A small self-supervised image encoder, trained from scratch: 48-pixel images, trained on photos of plants and fungi (iNaturalist).
Rows from block 5 of a small self-supervised image encoder, named by matrix and row number. Rows with one number within an expert belong to one neuron, the router's apart. Each number is 500 + 50 x the weight over its row's rms, rounded and kept within 0 to 999. All counts start at 0. Numbers have three digits each.
Before each expert's rows are labels from the 100 images, of 14848, where the router gives the expert most weight on average: "patch colour" is the nearest of a few named colours to the mean colour under the peak; "peak at" is the part of the image that holds the peak. Only what is clearly more common there than usual is listed. The data: photos of plants and fungi (iNaturalist).
# router: slot weights (model.blocks.5.mlp.router.weight, 32x192, trained with AdamW), inputs 0-191
# up: expert up (model.blocks.5.mlp.up, 16x48x192), inputs 0-191
# down: expert down (model.blocks.5.mlp.down, 16x192x48, transposed), outputs 0-191

# expert 14
patch colour: black
peak at: top left; middle left
router.28:543501547479593464511532428500539435390511480540482434527470546459555498563439509448541504394553502464604475405435426549438447481390468478515509437497549544412565446497473505513476475483464575586516568569466484551429504499397424462496455580464484549464585542513414519551481603438420560614515515453454489555504505420543415576524509529505478509498546568518507576435541473428472517511504465427485576560566543467474447516472567480432494463448546492548500447533513499575518405513513528558490553586542527437421549467557468473474397512472528517466586454514471499433476431486538541525
router.29:563489532450549461557551438619477569393478465440375504518451509507479383554481486442465541420584507465548544447453551559467430540493518465559438416551480473501566470521558494524518500513549488561520514527489422469547488443454485437502487469465611497468555462535486554534582636533480519561539487500461439549418556421563550563550477534547506492481474506457502570425464501531417520515566502480440523534621525501426505484434522461530527503508520502553520443483565474454421441527489442515492619493454482354516470445551462490556417534587513469483511445475412414511504466523519583459
up.0:507505494586478503472463542426495512485418504495462400567489480363561438530503494465510492444495515621511483346448491544528511501436459427464450476476606468572495505551438528517503418531503543572466458611445430493393429530449472500377407516452414553477468426537392445461533465472492453430554504551476459580529466518523554491537510481465492501536501574505466565461520487420513487520465465482491471503456460563548435469546482388518482509407419490473466480386482506518403545516526482487439537493581443580484484482517470559491520477584399496474490518481545578493441503440488434465
down.0:530558531531551580504552466466473495496514536526451557452527427581461504470471521576532548449478472559455466534470525402484510545489456501509448558510585550457486548491408531513581435412520474468543469471516529523569435571509595555379478486539552444533532495511388420506494468522475486571471505539479483547587519463474567404452583572531519478454545528496458488407524477486504617482463594509453550461514479491432446489480492626512546587572549437515474533483537569471442518476466544474527590544498543514433482536532568511507419521591422456503549360524435475636574494489461565457
up.1:428423526493500394534488480492499425474517483540492387417460479598496579447520419585506481534527557467464481508618462446475481533418576449434433465484605474510495498471534461588473576585445542527525437523497472503465465484490531509604555570480547473476558566511452444491554443538545500394521433520484476443517475437537459469495562545543553516589411576494502601464503517520469572542402528594434408515501499474478432486527416529481480474479528505436421514536517440465519484591472517502513491531528422484493519499492520541443500532463574519473500463521487652417478534513376404489
down.1:539459474445522515421416546472561568522446505517518450573517465421462606592494513492538546488412506496492438550407527478495543540400608449556484537517618493490535534535516457473492540443439487376558613561524635525501505475519496574516464488590477519480527563570475472523406522540545529410503529461459500389522518564476461410532514499516535450502506432497498581517479509529528505413479527411500467485472479441426520537477569517516507557465498466589481501536452449517590561438504510424480590463544524556505526575521542528469568515404557518560538493542528369465492451436451559463
up.2:475614499457515494465443422446519457496507462499516456478508588465505554455516490495548483533449482488358497453511429481486432424470487449479488343479591457453513571456502529488488493656558414397451418559480449435474502498510637583479493493454492486567482461488489470555482453478521509487512550457403474501536571465505412489480421418469487440460451487534492460527487481411557570510510503501489399491518542492530498457472483563519535526511510473617439488439493554495485474512535562529479384524545489496419463493529549583453545456484475497515493466433497377483474471592381597536
down.2:511531465540448524549543448404440550431445472515520492533502548599540581469417541417414422481477548492485513519546611475545568475448559507430450539521484476498506492473451464474499478440508532472527481513560533553554466513459488515476477545574412425557499548496385460450435450460366496448583502557475430541495481514460428502563452508546495439535517497476554449507455454501379442515507463650532602659551495509534450529455498487439499512543532486395467437494476492467519465470501539521464466566461572470491529526548467483519614614583478477532543455544436534593452535454504482489
up.3:513519498476552401549438390556516586588488512453437467452428448444489471573538445437505494360531505504533435540533427476500486405501458422478443528463516409514495555449453472528499514492550476515365516557560537492549559477405546479581481385482463471501529499506550455455472438548495456557516486537448542486592539487533485571469449416400535454517478550463579489548417426563460506505485459498591454421474499543513557521562584527515481556474548547396500511543577595479513494449505485511483569451424532546588524508513468426529482509480519423523420501514556516486464376542549533488
down.3:489554552493436540501514576598495481472483489581535462463523526510559535412506522567469593452454526543536509444552566506518455428591554495542473502515539454431449458536549483461525487488501491500417420535464472535456539447543511489473403422488424502488507591517553531457475564452508471606480446474579496537524478477435478474571498566469520451575484492424459478390513561497453584537466419484511550456542544518544485540450512439475457485525485511600538483481554538507465535524393528489483424463525561457593514458310398483472534381489511456503506523580470568527458537449452661502
up.4:502463492439599424518436523400441445457461468543499570414517576594442548433531471576555531523441409483549438344616466487556512503503505441480462508463579569474586604479477481482526531512404491569406490517501520535536559486517548456504506592465512559595496445576529489454433495457554479486597443457555480424512418474531484521490516480481540416467413491490495471536494539486440610490428398486509466408499484500514442451576507516469563485518512563485514508474579501468487503471488546466482512453473508598471559481519459482390459502487474508557522484585448537561634517497493494487
down.4:434491539528474563460401457568500537501362495507571538524537520484414479477437534437478337560500494514534481561530453450435578455382555511472516497449573506523538465611523528561486564445490592560434547462518490495515547484429475467510501479560458469507562533503476507557424481544523409513388477553359511543489567428497433440433568530517514532626468481515516453489498514489503542486458550527392588543451509474462465559529551478402604502464517496516519506466527466508530463569481531505499605444457489435450487483438467528468453429502489587509540509549438446507462485485488553409
up.5:573441468430495537536534474516589496499570451413460476491492470507408517418521488388503539495538376490433536446444453524425538506447449458448523527406504432502540428514463527521570530474496473536488374453514465546458525479454461500573566568433530471477503413471564462614514489484405522541565427386447524494458435585509458433503545513528557509554457498487511409487379472472482538441523414507515512587445541536476456590439495469511470502573522481438423516465381541508491509427530559457522519599488505519505423512451527487446472468502431506506373567513486488449472447490436515454
down.5:582483425471520454419445448481563539500492487461430502529535516474414565470410563557558466539548568544438546496379467456538467463455500464515400474431455497497572491481479424519493478446461499481428534469503538489573471559512519475471434482607462426468551508450537595466523477457476455487651445538477662594498578472482509430471597446473539430491503540516488459496496546519479428490573478461532583545486454434490543524480485549577467408432486563445543493515506535522538602589466566519548521547425388498421501547535555536463465511605443543500473523485525483540458538473454483482
up.6:525486530480484445554369532440511538543483542548492485529489458488516554443588535617491428536491587479485544563522469527500528539449530463519553505465454519529488490396481514521531497507561594399497490455532531505579444525486518578379467562445511427535512509367516446472492484486422557462567490505568490648439503522455535458442527490554478505502500399532554562469465512460433557391438444488488453518515579498458351507475509528511520448446447443548469534509497483555444555552473517513530485519516430527454485507612516414519574483483505552471443536553467517458616525494573364445
down.6:425454580483537540447563534453488419514574470528549389552508431561477535523522522458483473568547568418467534495501495432552511608460427413524458576472511488540563488544551647470486474494553507500429483509462455443465484552535465553464448502516567550526485440422463572497552431509471558480493544471464471492405555520475495532528590479451542470477440564617480489425502501545548484530455551525495504513477521453486461456539459493524470479531548435499619476589364509522498505500504567546474506471475540529422425456401455423520513589529531512433402365564498481471440491478596427536
up.7:412497441409643548552486560464552457427445508584442510469405510485439475521534505491527599458522559506543501536483556479458599528611574460486374489523453574561606488495517503542515383572509471468473523567564506519464500473557447540517500487577536490431413527551466501497604431520444536462546459541435463367554513530427460587511483420552456539514534434509567526459528557566557461425451554491446452500499520539581486506492488484504526498527450450479447509472523446521498491531528386475536457389560439456552538536508476469455501406532430469494452507494471506562550496500438464484
down.7:607444573487498412543625544566492511481520439544485584517524562463455487473525461507509604527477451530493409465466532464544524513547531476479593511535491419555530530533508598494499541518495536482546498544523479536498455539503532524512498495463488537437483456561407424471445592591493475474510510557566479563597447475483530593469481518538471473493497581503487511509539441557415501487429476496557435500484593527594493484371519521505561514569535500559549537482561404450450664505544411539521584448467508487580506471514596429404436486451509503437443573506479544526525479589555442574
up.8:481414474464495512486481553515489432545551453499433565507604655485586456411413525465441466595479478504461505548466507477493580512466496582496501535389485525462510504523470515560475460563551434574424471450436528486552467430535479589410451424483471518481485458520514400485535469502485526480447468527617496612536430495523497484476505481493546450435534513454487482476507473448553491390478513491584452535440530522479407543480528580537562428460514485517563582603441421481470468538583491486441514451548484548488490499496462487499691531439513512426471510567448481504482448517558422536
down.8:464497411503584501502573422615492389577530538518507495532479473466511505496567548603512456479536463476451614504562539570503520498546568512522559465614506510430479488533549561462478492638564489511425528567522498453524462442456616503432511488542561460521518506559518552474485515493442417479391511509459497531551566518484517534487527526519515415511476488587537515484492510491544528459522491499518584571522614468474480493651384444459466435476511476488542443498443481545492525521561480534480455484523434469549548618400465570543548561437414494506495414469559577468571522489533560445
up.9:535528491509491523559458482405482536424549468469559421501452354569448487519523508467479440396490450463486499476489539487544446482418516516522570611509501425545466504474479515453444510460511471616411502498478543489527533456441518465457476539479528534524495552600527469559529424540498496465530436448498479545462508365645475471543501496484506531521606527520553444454521589614504526509520478528445422540503530529451532410588489496510372513536506537545501508530523512605523500506501460502441479486564505523513652487629454511472540488584605456577532461455544448510473459448432438474
down.9:426475463416575462461435547500595496431529449496600531608513507331548509555506472535527478495486500573409483538527500512494452484452410506445461542517504540522491543487423441506549526442489563484405494455522511561481486573484465447455457535477518510480500464498482542534539501463467596538493485403549527500477533481544552452472555459551508491447512492503511488477529474520424443427485520574486422470477501478445561418485507564476460479498468492537559549501423544442568459463463459522535480535538457438555524548325504459607451441501499422472521489545495482435502455504503753521

# expert 12
patch colour: white; pink
peak at: top right; top centre
router.24:529584579446551489482544526366462482427508447491489513487443557478469610485424585520485571490434460481545497457492546566603533485515460544486507496452515545563475511474481545551461485419508419570523519453445535612488531469538485537474561526517530462523520581476502504456433503416469517558573514531488555490547454464427528497509509419525495590461574521569526504482604589404566513467485450575550428480480540419564527515561553489411470509493492485490590502540583441505581599537491492516413550455448526427467504451546369468557366454525467499513558481514513498376473485509512462557
router.25:537548453539529499451503514522478404477502436505597549403466522532525474465579476504452564455372550526500433489528503457407513571461553504453532446486484419467488487537504576531452508638487468600461487440402458383481473572502473539399539463597580473548506416476446466538505487445626569562566496522501561513536411468450525491484507447529480537505575491466540529537597580495504443442448491535563463493434538409470480479524529472463498470497478474601480539548582480524557579539494486505464554489495535477471448596535384464516568553384465534449483489592487442523540516512491501494
up.0:558445550447513486490500480513515468571464490525545565510423589496339485572495532602524516516457493516538496432505522469428515497451549579491425491537485471489519534413500479368474537491552562551512454511530514464438543485548504442430553507475537573540469500507466565473399494464519496443578493461440497521533338496429484456413357477524496495502518483520530498436529485407534501551541522502539520538476465575484535405612530623457512508566517532561476438490412456510493399545466549479558478486470513498480472456416424622464494478513510562522526513440516481632455479542532488588
down.0:522453451591536535449491527509568507508423503524488485371463620539425462470501448423446519440524496467502472506471566551580454490432522568489426428585542608502384435495474479549500472498564504506515452538512492509546477506485515497514596476532533457476452442519475501566460501472440531419492508487532443499540480568621475415423348479485499566498495447488452540488578572414526469524517440492577533508505492577430586473558505465564493483437499503499455553412403587554500520546489464446512537478475478520592469558642432519569600485488493472581480504484538503564582500474490544462
up.1:512513627465570510466513403486595514539452388436516471484462483408554492503492456527405486530503551454492495465448404497516522477484507553542492423504626489494508413526512508510570487490510448506452417499461475489591446406475584434535574398496516491471534509537455593506562540521606531534513527484516590366552511558453483474477631509545480407515539495494541493441480573434572523561489447567507591562500504476511517543555554571431448500445493505552513473544506458485447435451519453471583511551469489518535532581405427470607520498600508540504533472526420518522519574513493471478
down.1:494548521511457487508501609509550568434497481529444510502471516571501477498531458461477432595489442424533567520442574511510408536487480512470443597514593449437488577396437472428483487497475526512521484429540465501435450425542401535536568526480515452456432544500379494528516531437659550568393471422530509446526515518593483467550679502501441590465523546490465441485441460542454538519578534467493576568518472484454533522543463486573491530466439514457596495434509492462526508479469498486382476529443501510540506439621520474525506550510525530533518460539601468462533483512441506538
up.2:557513464566487421552535549507420502455498496505436492525455518495525425493541555424530553487425459552511544532439442523445583504490596475434542494425496537483442495494463568406527406534577490550492539431540481410484456399500595623511582481501502499492511496472517544500469484450557508476421460484448428537520468394456442540531465502481614487523515451446441567554474542495534565444541505546505484513536551570531521480554545482420396567512517456605543475485576488537521538479447426482453557552491535503435540324471490574536508537544483499457657538511493473564433482451561486485
down.2:497510358515441518472481384471492462572500472560521440473523444480499457452508390551570476482507526490519561503484488518505473471500535491568457543440450508498529509474449493571543433475581477508417533468458448399507511413480465571594589509460604576571562475515558529537476505531491534611387490573583512491510494490533541460529406541536467543535414548651623569587513510517488506508522531508436412482523580611448467452533471501502435494476494568437562493479586492520544557517479432579453474504439483521449494584525479508466520472494500511493491534531491391440452516547575573484
up.3:525510502490541506515480562451478555530429571467542469504499545569491522414523452557463548476524413479477485551411442440536487473457489585532411477506590505466460610396522487555380511452570524480521448481562495517577478470461557514512439347500623544524495557491516381464515451476402463462543605506469500596428462454550465526484483521495500500393494482470416474481483410479522433542444557539475529469524498460467437575509468451415529515439554566457504488465503526438524597521484484539380468517434467484432389521515526555542508417486546564449472462517468504477475426506516419455
down.3:528539509427415497507471454604523450470546419573465394464550501401492486573532539431524472517510550520519441545477543431429640502433522445481517430509560532475521401539444473505477503524560448503509528499434464444471569561555490476458494544504544539492517551497461532500471420437520468500516490545596525565448510495527581459541459502603496498523443468490454492524500499478611417624537533463411560451577551472494484463443479568587549500527499545530529435452474534534607464430453503561586489531413483609495353464502447466449552486542545509471451476535569500411543517488534579512
up.4:486474602483515487451551530489520475483465402527437537573469514562469489525497491456369451464370392519547480461467390489609521520483456451487487441531591517551558543466521447529482464393539435491514550437529435487459449488510432515468517453485511497497477525571587523530493494452569488440573452498494515414553485436504518425483492523491471457532483443577522413521516468422567467556567459543494557455514431504399412513420468496484462510507539524377508496557442463494445488536458539446398528456462473570532631588493382532433518468455529519476434577491446474430450543513563500465
down.4:511486536463438564446483568526506473496506467468596533424472376428477467391467578546478506460411493505421499450523555480443513499491534550557460497453556475502430501465503582409488472482560561486545533430468496432559477518575509536465564544506434501472467499483532492481464534542614539419498532545485565512498521563561416484554531457426529462499520515345516389552519490439419604528516464494541576512480408483501534525446522490593477440523537450507516472384446592461473562465523479450489529521497526381498607420515567526522556576515549491511541437454605504467491503466420542441
up.5:443649534499480507468515552534499466474443517533456471532507539473511457416542567482532498485455510481446515504510597471505436469535565521473554488485540576417514442378522635520473460474436502455408501552516489542456449439439591468443449486532577509529478443477537469482520569498447468447450588500427487538425412496509565500510484424516533467561439507458502568454538512594444452505545507531489440466478541485459374418572469604418472489498421402498546513466516490498467600610505518548458508490451527546467586554651504549430491439596507489511469538514517437549513507522486445439
down.5:492617517541515435437494498510482509524432460472618461448507506469509524494527479559509631466531451480480517516626398472500535473543496441477520450401556559450532532466512485497516532501550580514410516607482493554576496477519446448387571514501518524518445522499492523463509447472469548496510530530548579454426507644471489513492529609475467529473423387582463566522567485527560511504469464550509541473522545466403423459560519381499419569481462545575533505472550466498566491433416520502572533454500450512533563450370457563523535514519490493470552507518471425467453497488448621535
up.6:437494523470474537391483390500531451457462521563470435488508597564446480511592432470532526595530456607387481441542416513537437460512393476473494475512530544525411462508496461503519528545417493404481479418442515448461425526546511502416522477441455513487477479524560463625453463513504551401548459542561467535547462511443516516602432509467491497432497509534489525527442475428549502587445464456542513491492378568465568515526458576495512466572566496620416489508500449521507409489516423511535416469475490491517410445536547542525536439557409490533483492483529517594521449550490436502
down.6:543476409405557526394562541455561536539456472463448437517500566490549460508476528472472637553517489497458537520479534493453538455558523563381478511514518590492478492500509403470527544475400502437498478440499492544532543568456455484366511504442570551459510542492569498440561530397340500503381489443563430489507484490524429489475447451518493542459547539526490580473480525553477463548534514503527457601519539448525561481583523443440457540484471500446452522470539489496575501551421480533405499467527543501541464476538445554426486488531490543422484511532403466435531543348510533421
up.7:504506474508511562520559447458419524613541553508529555522422441449463563492517523417495436504569416445515551536513492607539478460588488580473504484581420462586578471506517499429516397557377468515518446527427475463479528530491515460416542510555524418471522538442548500492483443470566521564540550619476493490481477532507546567449425611543490464523560538605590509562429442590437509482482501466505448394484442504467588544555561520526514484498454545486499440446436549488559535430519502495557507512494454438513404481527527485484470471478528557464417524488428499553623511574506510578
down.7:471358431516439432522476528554394519527491557499437560545426659567486536444533477523486436426537480484537519507459570497440519500531519490404532583574607500573484457433471493487440425475471514485573442553583469496574506460414520544381508438478497506509541525367527507551526546455568480515553504445513455488450482452458469517546482476499509524500518540444507540501543455627518505522482417528475477421506472500545491504520478472483515575459433501545592473457470577607571538518494572526416478491500509550570413493421534501503450474501604539527524568484493542488470469547526624433
up.8:589496449447483528472497434489478429607472538514648580465484541568476533391401587532436456492519439511541542545397494548513450550499504561489504541495473537582474433501499485472525466451444338471533454509439526592496539494446468451451452422539572513474587485496572432527441489445548530460505528552417509507424467402595461515411485422514485454609451427511498556460524459496490526493511518514543560483536454465463438509503478490445462460540505527645582485553504499456472481468462480527502422511560555500450505495460464463484449421555457530579566491460449524559395519467525523518
down.8:525507408510453435549529535533414573537471497569569550452522527504540493585566511490489565475417498484496503450556528514575535567441529537546585480570512476504521537462486570464626461499433594502523521490560459489492500518570540510546562534450531514432496490478563503455483421513473555432487458442532488626409435493439566371518414574552458523397436474561500573578518516513536541485510445442517577505466516397472431461512543540485524498479546485365467522593489504442476511486465518550523486446556444545507501463545421479571550589471434464552416545494618521511568442507499557446
up.9:581513529498428499479486631538470485513490492500461502490423672520489435461466436557474461389426439532501495540427500468493421424486500509505434441433487488521568453450444536494456528416496549562499508561575543519409461470544648542436437461438585476444509497417501574465559513453495521484454445563434505454501464533523497529485527475496559481542453418524479470548532544542435532568592502576461474440564466564531472466402561556528480533523446465578503470480550488530500457436483486490462433499566474428461592476560523520514509473573505459466632448456464530484439522431429571541
down.9:513515467534539543505516432556530490476482507505542497491503544514514505565510578537445598484540519494487507443543481548552457396591488513428480469530509607527447537494487579543473512498529602422519557597543468511586493496484462419542490478552619442493516513443574516512528493412471521505522536550582526544564566518522474481442493515484521457491595501538461514500585470530498499509471498448524497481499528489585554467463494427505323434642550549526538593524488485540480526554468528459490515531556439471610494376492572549495475504595412493574411539442519457555500603551438628544

# expert 0
patch colour: pink
peak at: bottom left
router.0:451505369465531576476486500617537487446428524489486494423481476548539381586502448604467516580510499551456544482541493523536523458455487462434655441622465437521599502401486501507479463505486435493446509458482489423548462530471374526463474524560526462493526432489522509536674475462572478530532492506454500455432463453461520524461440486460565442497513466503494544547492465603456489514415568520478537442509483456498481468538520490467411531489496547511430503451513518532451506536498526511650492508476526539472520506529451508502613596449567571490538417511520449558452553470488445437
router.1:505535467511599519624517471607469566366490524382397490530479504555516432622456540447473497473579535524480458524548533504544478518577535491423392477417568453464548468521468487541458454497491454580471454485462655398548424434492448542508488446499548485500473510581483546505585475543515428543533502552475439523561494396441481540395499491480458515500490461545537548500526543531622504490602452493546456518518521488443459514559507512514493483539485465569445491456504474535494503524592405528440455482497467409437523511523491551507419441582516483427516445564474491507426496471434492480
up.0:416468581461528471403451620545445512472541531481397454557489465593491523505508524521536564489535441444593420509506455497492500430650502527447487475531467490409496467598466433492453485433538443530480506441513425450526510534447540426407487478476537467555494460478521566495452570523432469494567475496536545525489499466502541640467493467459505471551527546530468392442556456416562510477543487485432549436487469532585456531460440527437507490508469529474459493515510422481413500458486400492432574493470509398551578513392543530508530504502527443542524430504662457514487446546557546473
down.0:506519495493481542522474426585455520419507521555444474577541500494535426547445497558490507591440544548520487345493453510388532502556567417478495521565591439542538507493558538579547507544510512480519536489473444352500475494551521489396504544500593511623451449475419478419535502461536508564507526502463562516456536518525510490517484612550484517471531393596505477539442592492568537533504571506597564559481584525543513570495483479437525486421455492471477538557497516608472559476575402546560485548452532602521573437500521544535509488481546476574477526532426516576498538500449491481
up.1:459508548456435474470481464400508523568548498476518513580474550427452513410533507597499529474378443531456439433412564573452438533423510493530462435538511459466465452495513562516502507462574496513588515554477453586554494431438532465532484421486509460602541534522519549476432542509407500462605535513476427470433436509450512455518516495514507436391506573527513497437561484398490516510575545538455445503530536453529461499457489573561522477388466475585518490454511566445484531505554439575517576507560523611586470541587484429518434567624449488513522450505451502403532527553524491536
down.1:548595574503432517563570514525455431543465486588548513500490502500560466426454431378465635498567431562477428519540499551507434469630465449562420420514545510503541497451548562475496529560507502471522553549524469564530456485508431534536407456505529492478499452507539476426456482456466482457652497398597497441493420540519549461486545533459530552520505461482444498394535471551469554453462519514502450537558539486510378552447515441562490491427440537492550562564501473391479473550494554508556530495517471517558538523484438430517476475555511516501483519528527537653422452562469471540
up.2:457439533498530477484530484420478530557546431454503522438527396549509484465425567535459484457475515422417488505453496454500632482419461475432549543493497537528512490562553438489490520499583504469598493591498419549598465465425498464558505509489478506501500574697562498500542519510520531378560565388503534572472466509521534423543394538463494537497447473500539497426540524544504474610553512499473491481510496476408481511456472636509468452497475501564546467513540457553425504587531534423495406477491473443470564443498452549493505513534467453470517514493402482486526522481388389513
down.2:524470496458516532471494493532514457472510500539568490463445436477494632530417477554432550468468434556509456549609566453427558525488453404419537388425455486510443385477536533478486534470577463467448566523514531542489575496520517508527498522500577518519447470558511488538426523483494557483559466520434456423398517524488438476458433367578552412547507505458405464449501444445484526467528453410529540541481563521414423524524470444479394409526432512437497430484534463524619476487469528490487477433518478538477611520488541490483449545544496491388556467422494424532534521501420537556
up.3:509531476563501549577502568590563501476445503476448572479478491498485538506509547495452502425465442382422518522475498491501441605455420409477510532506468430531521435568524539529389447449474509600452462509380519574475509474446544579540563451485571544453458420525450435542581549557574502511476460477482444557403436503533523490439463440448561573505531427494538469525481469421569529467514479473445395510453467526498477491499430510477314485467509515503542444520439514574504515481532508538502489542572431515439524579452529459517449475525563626499482438533509467538427414459474451449
down.3:404598570466501510374466438470408566569462492517434478578465450534511479511567486560535388455530538577457539447499492600528459558436506485532513458509478465395472494445447530512403476467460550501401494506499488568444520420519508478558553469503537509509552480601503601513470442464539576544385401466472456485399543482502557433552510564476484503523466446594519553483453420502424477496458556592541459469509543544547538515538466488569387475574463508522459455509496503485526455460572494479460418526586497454474472494627527559461539495483530421597521501484510485444503443462463538485
up.4:497451562556532452450588523522533532519508577495548577432507430430435478521565497430419488528523448525512550435447526552486460428543503448495552548580428519558547521478504534520505505568539602494519496497533531522536449573480469443425421537493553581499487494551522499518478515498512506481484549523507369532533447433403523559530491562589499536516464523424475463474516519531385455448469633427478429442524588464475414488460531472507523486463415454531551524525428441513533543470531482563488502465550535569494388575535604466540500443499451471486601410573442446382565487529410473429
down.4:447551509534520513629501513378488499473492517522565540575535584557495511517389562500509522560502545496475466568524459500456545376639477527449496490588565441474513474566463535492524556525550495454437488499502483493513546455481616458445434545524475522609506439514498494379491496576520448529540551556529515545560474444478564536458425488456511458488529566541617592454482477626574503449554551454574556524516521498517469421426518584514516482511541588560433529484384532563526567598500475476469450525498520514557474480526550454494476511530483578505513516534518477470431486556622520538
up.5:502505456449500505463448524408570482529564459573460415557506500346502442520421504486485404439466488421547523523482433535562494560357416555554464501494467456532496536520510454434467463524532518590572511469492420564545551437464663502497591487536503455520536497593522582470478423523398572536531482560513467462524538442500537428503527446555487467506502533537552543454436504502532502469532484435451539466580639488511500468505564566533497466544466488504505471588498516559475445501562439470489511520460572514472586477581525514477477487556441427508544593397574519445475517423465520528
down.5:491449597531598543509423549529603521448445515505497547472508456490472541570500542526444479465529431555404547535598481503419399556422443525382397482427543484439505517510511487559503518456494394406447504525549500531509431475527406532561475513527505441544533478479521505369541479484446488513527462471498491437524574509541425534514508447485534502501410489448501399487627461456556431450521492564463485459549560501494501441474466503520474608458478469567489592501546536479506560542568567507643527514601531508495563467482519496517495422525493512510499473510450505678505486524472530519
up.6:502478515523550458444504571495515511451460402486423516449447464468454536453434521403447479466442529467458434425442533438483431463540455413450580401420567503448465470526519534537511469529454484437495510523460508532477467517619485424526447475426465489458511504493560525489447488442439512461378492451515515559529464464582367556510451513446464593438515447492502616454487489503560440438520541502464449382513406506395474473506561444509415506410547495649526486492472549537532493546556473514491425428564504498495468561396513504541448442451541530440522439464434498489499525595498478467
down.6:527604529506447487526642361468435458561468508508476447501577569519539517509475478546503438437484472473608403505453516575529603493496523522518493464517465495537500627465524516448447467458529509370524527414530483500512492462477557438601500578528509532421479512479461567440499440526518455466583534525550440469562499592463498473440480422558580438576381515515546527562495550537503396450523497500527497534416514519562474526424515589434516498509533511491547497446469539551502543453452490522366412541435540459520406472554618519454484474536453479535533520475496534476506486460469538540
up.7:463494579536498531556575570414535467527509433595438523509460524444443593475539485512484474521535542494541499538476572514472518534489447493481444486515545523549522496593512500434525491349474509459471528379489408536523517545472490535380478464536547485602517477330519412463450573456486522520575477467501493488447548527569532423545477459490592614468594508535569511562481585519476537599492537544521515486516551588396471522478529439491579519509496529438536483548472529553528478509478480499452495523514509455514474507517532510483358460538673477558481476510571481439521520434548490550
down.7:455540531441530474439561496480562604552506462570534514546502535550441486519479507454504498572494533532447531493393589459403467519491553573452518477504608461534501558469571488495474499464498457581539532492461379527374498450504482502370487494468444438570487507455520480521467544483501552539554465571561463530476396576489454554562425575462541484490560440458495540489504479500410475579525411536496467522444549636467445420459512507525624462424496527538464526502571531571467465470435458581508543483534452546431488421477467486509451520583648560500512453464556470506470510537471446552
up.8:487538488470487544457461475371526391440443521530492483519525584432540462469468482428506491484490428467482496460476576569540503464492411471411564496415407472505565535571526507411501530511520461440464475505476485466539609434480439511504400561524480439498494443441495503513560503493487512561415499483498484374530518472429551501533408387429474426473364435445465440487383530481438472440466544476431544478487515519615507547440573473556546531506481475423485480486526495524490530424486470501486493516420455450470510410407512542465430560537422479519479481491556495471465472644566508557
down.8:526502493462503487511388539459500555513496490428539566422480553432565538633447507446538493559489416517532517498428516524527446456502500487507469569501452506525543524585545518490493529447544508436589410482535500434458475476537415428500580523504528511580500460449442532473487555483591499442495465525487553577518508503482476477483531504457481469496613440589508524460530484514443473446448401401524571524574553514611474565496497573487423524409583494597476535603485512571558547451526420524533609517485523454594474478581578431528470521583495458562559437549503512425520543456486382548
up.9:475469399464484492481477560455380442512430550503415472502539572472508497478509562488474477426600546639502423494552416532501532507552508573524474464504496458517499435497506492469502451542465503377555506494495462387403518441511582550407477489573438486443537526451519424509395391474410460487460517572455456417525461516463462469484406447516456514488438449492451466517516470571560570587546531501458513461515536436505530435511576504501547451535529493424464484446416566419427455449485533504556503525489514557498479516461497487516485332558479477519434567443535488466531521548418512430
down.9:565421518515532524498468501568589507435554521536485455468500553524565521551448567480480515467412538485486543494566532516532519567499497459457488555553433559534527439538486542543336490498509549470585503510501476488599486416597439551434494519517527452439461618383511405492538470549407438492467566553523507524492519479556406500435462468541541422483598477456517493553453486487527472476603497517514540591494539488525520495519475525455504568493451427434482564569468497497539343496524559412471580467465477421472453390610547448479573467591515525482477507478512457511519474515485481603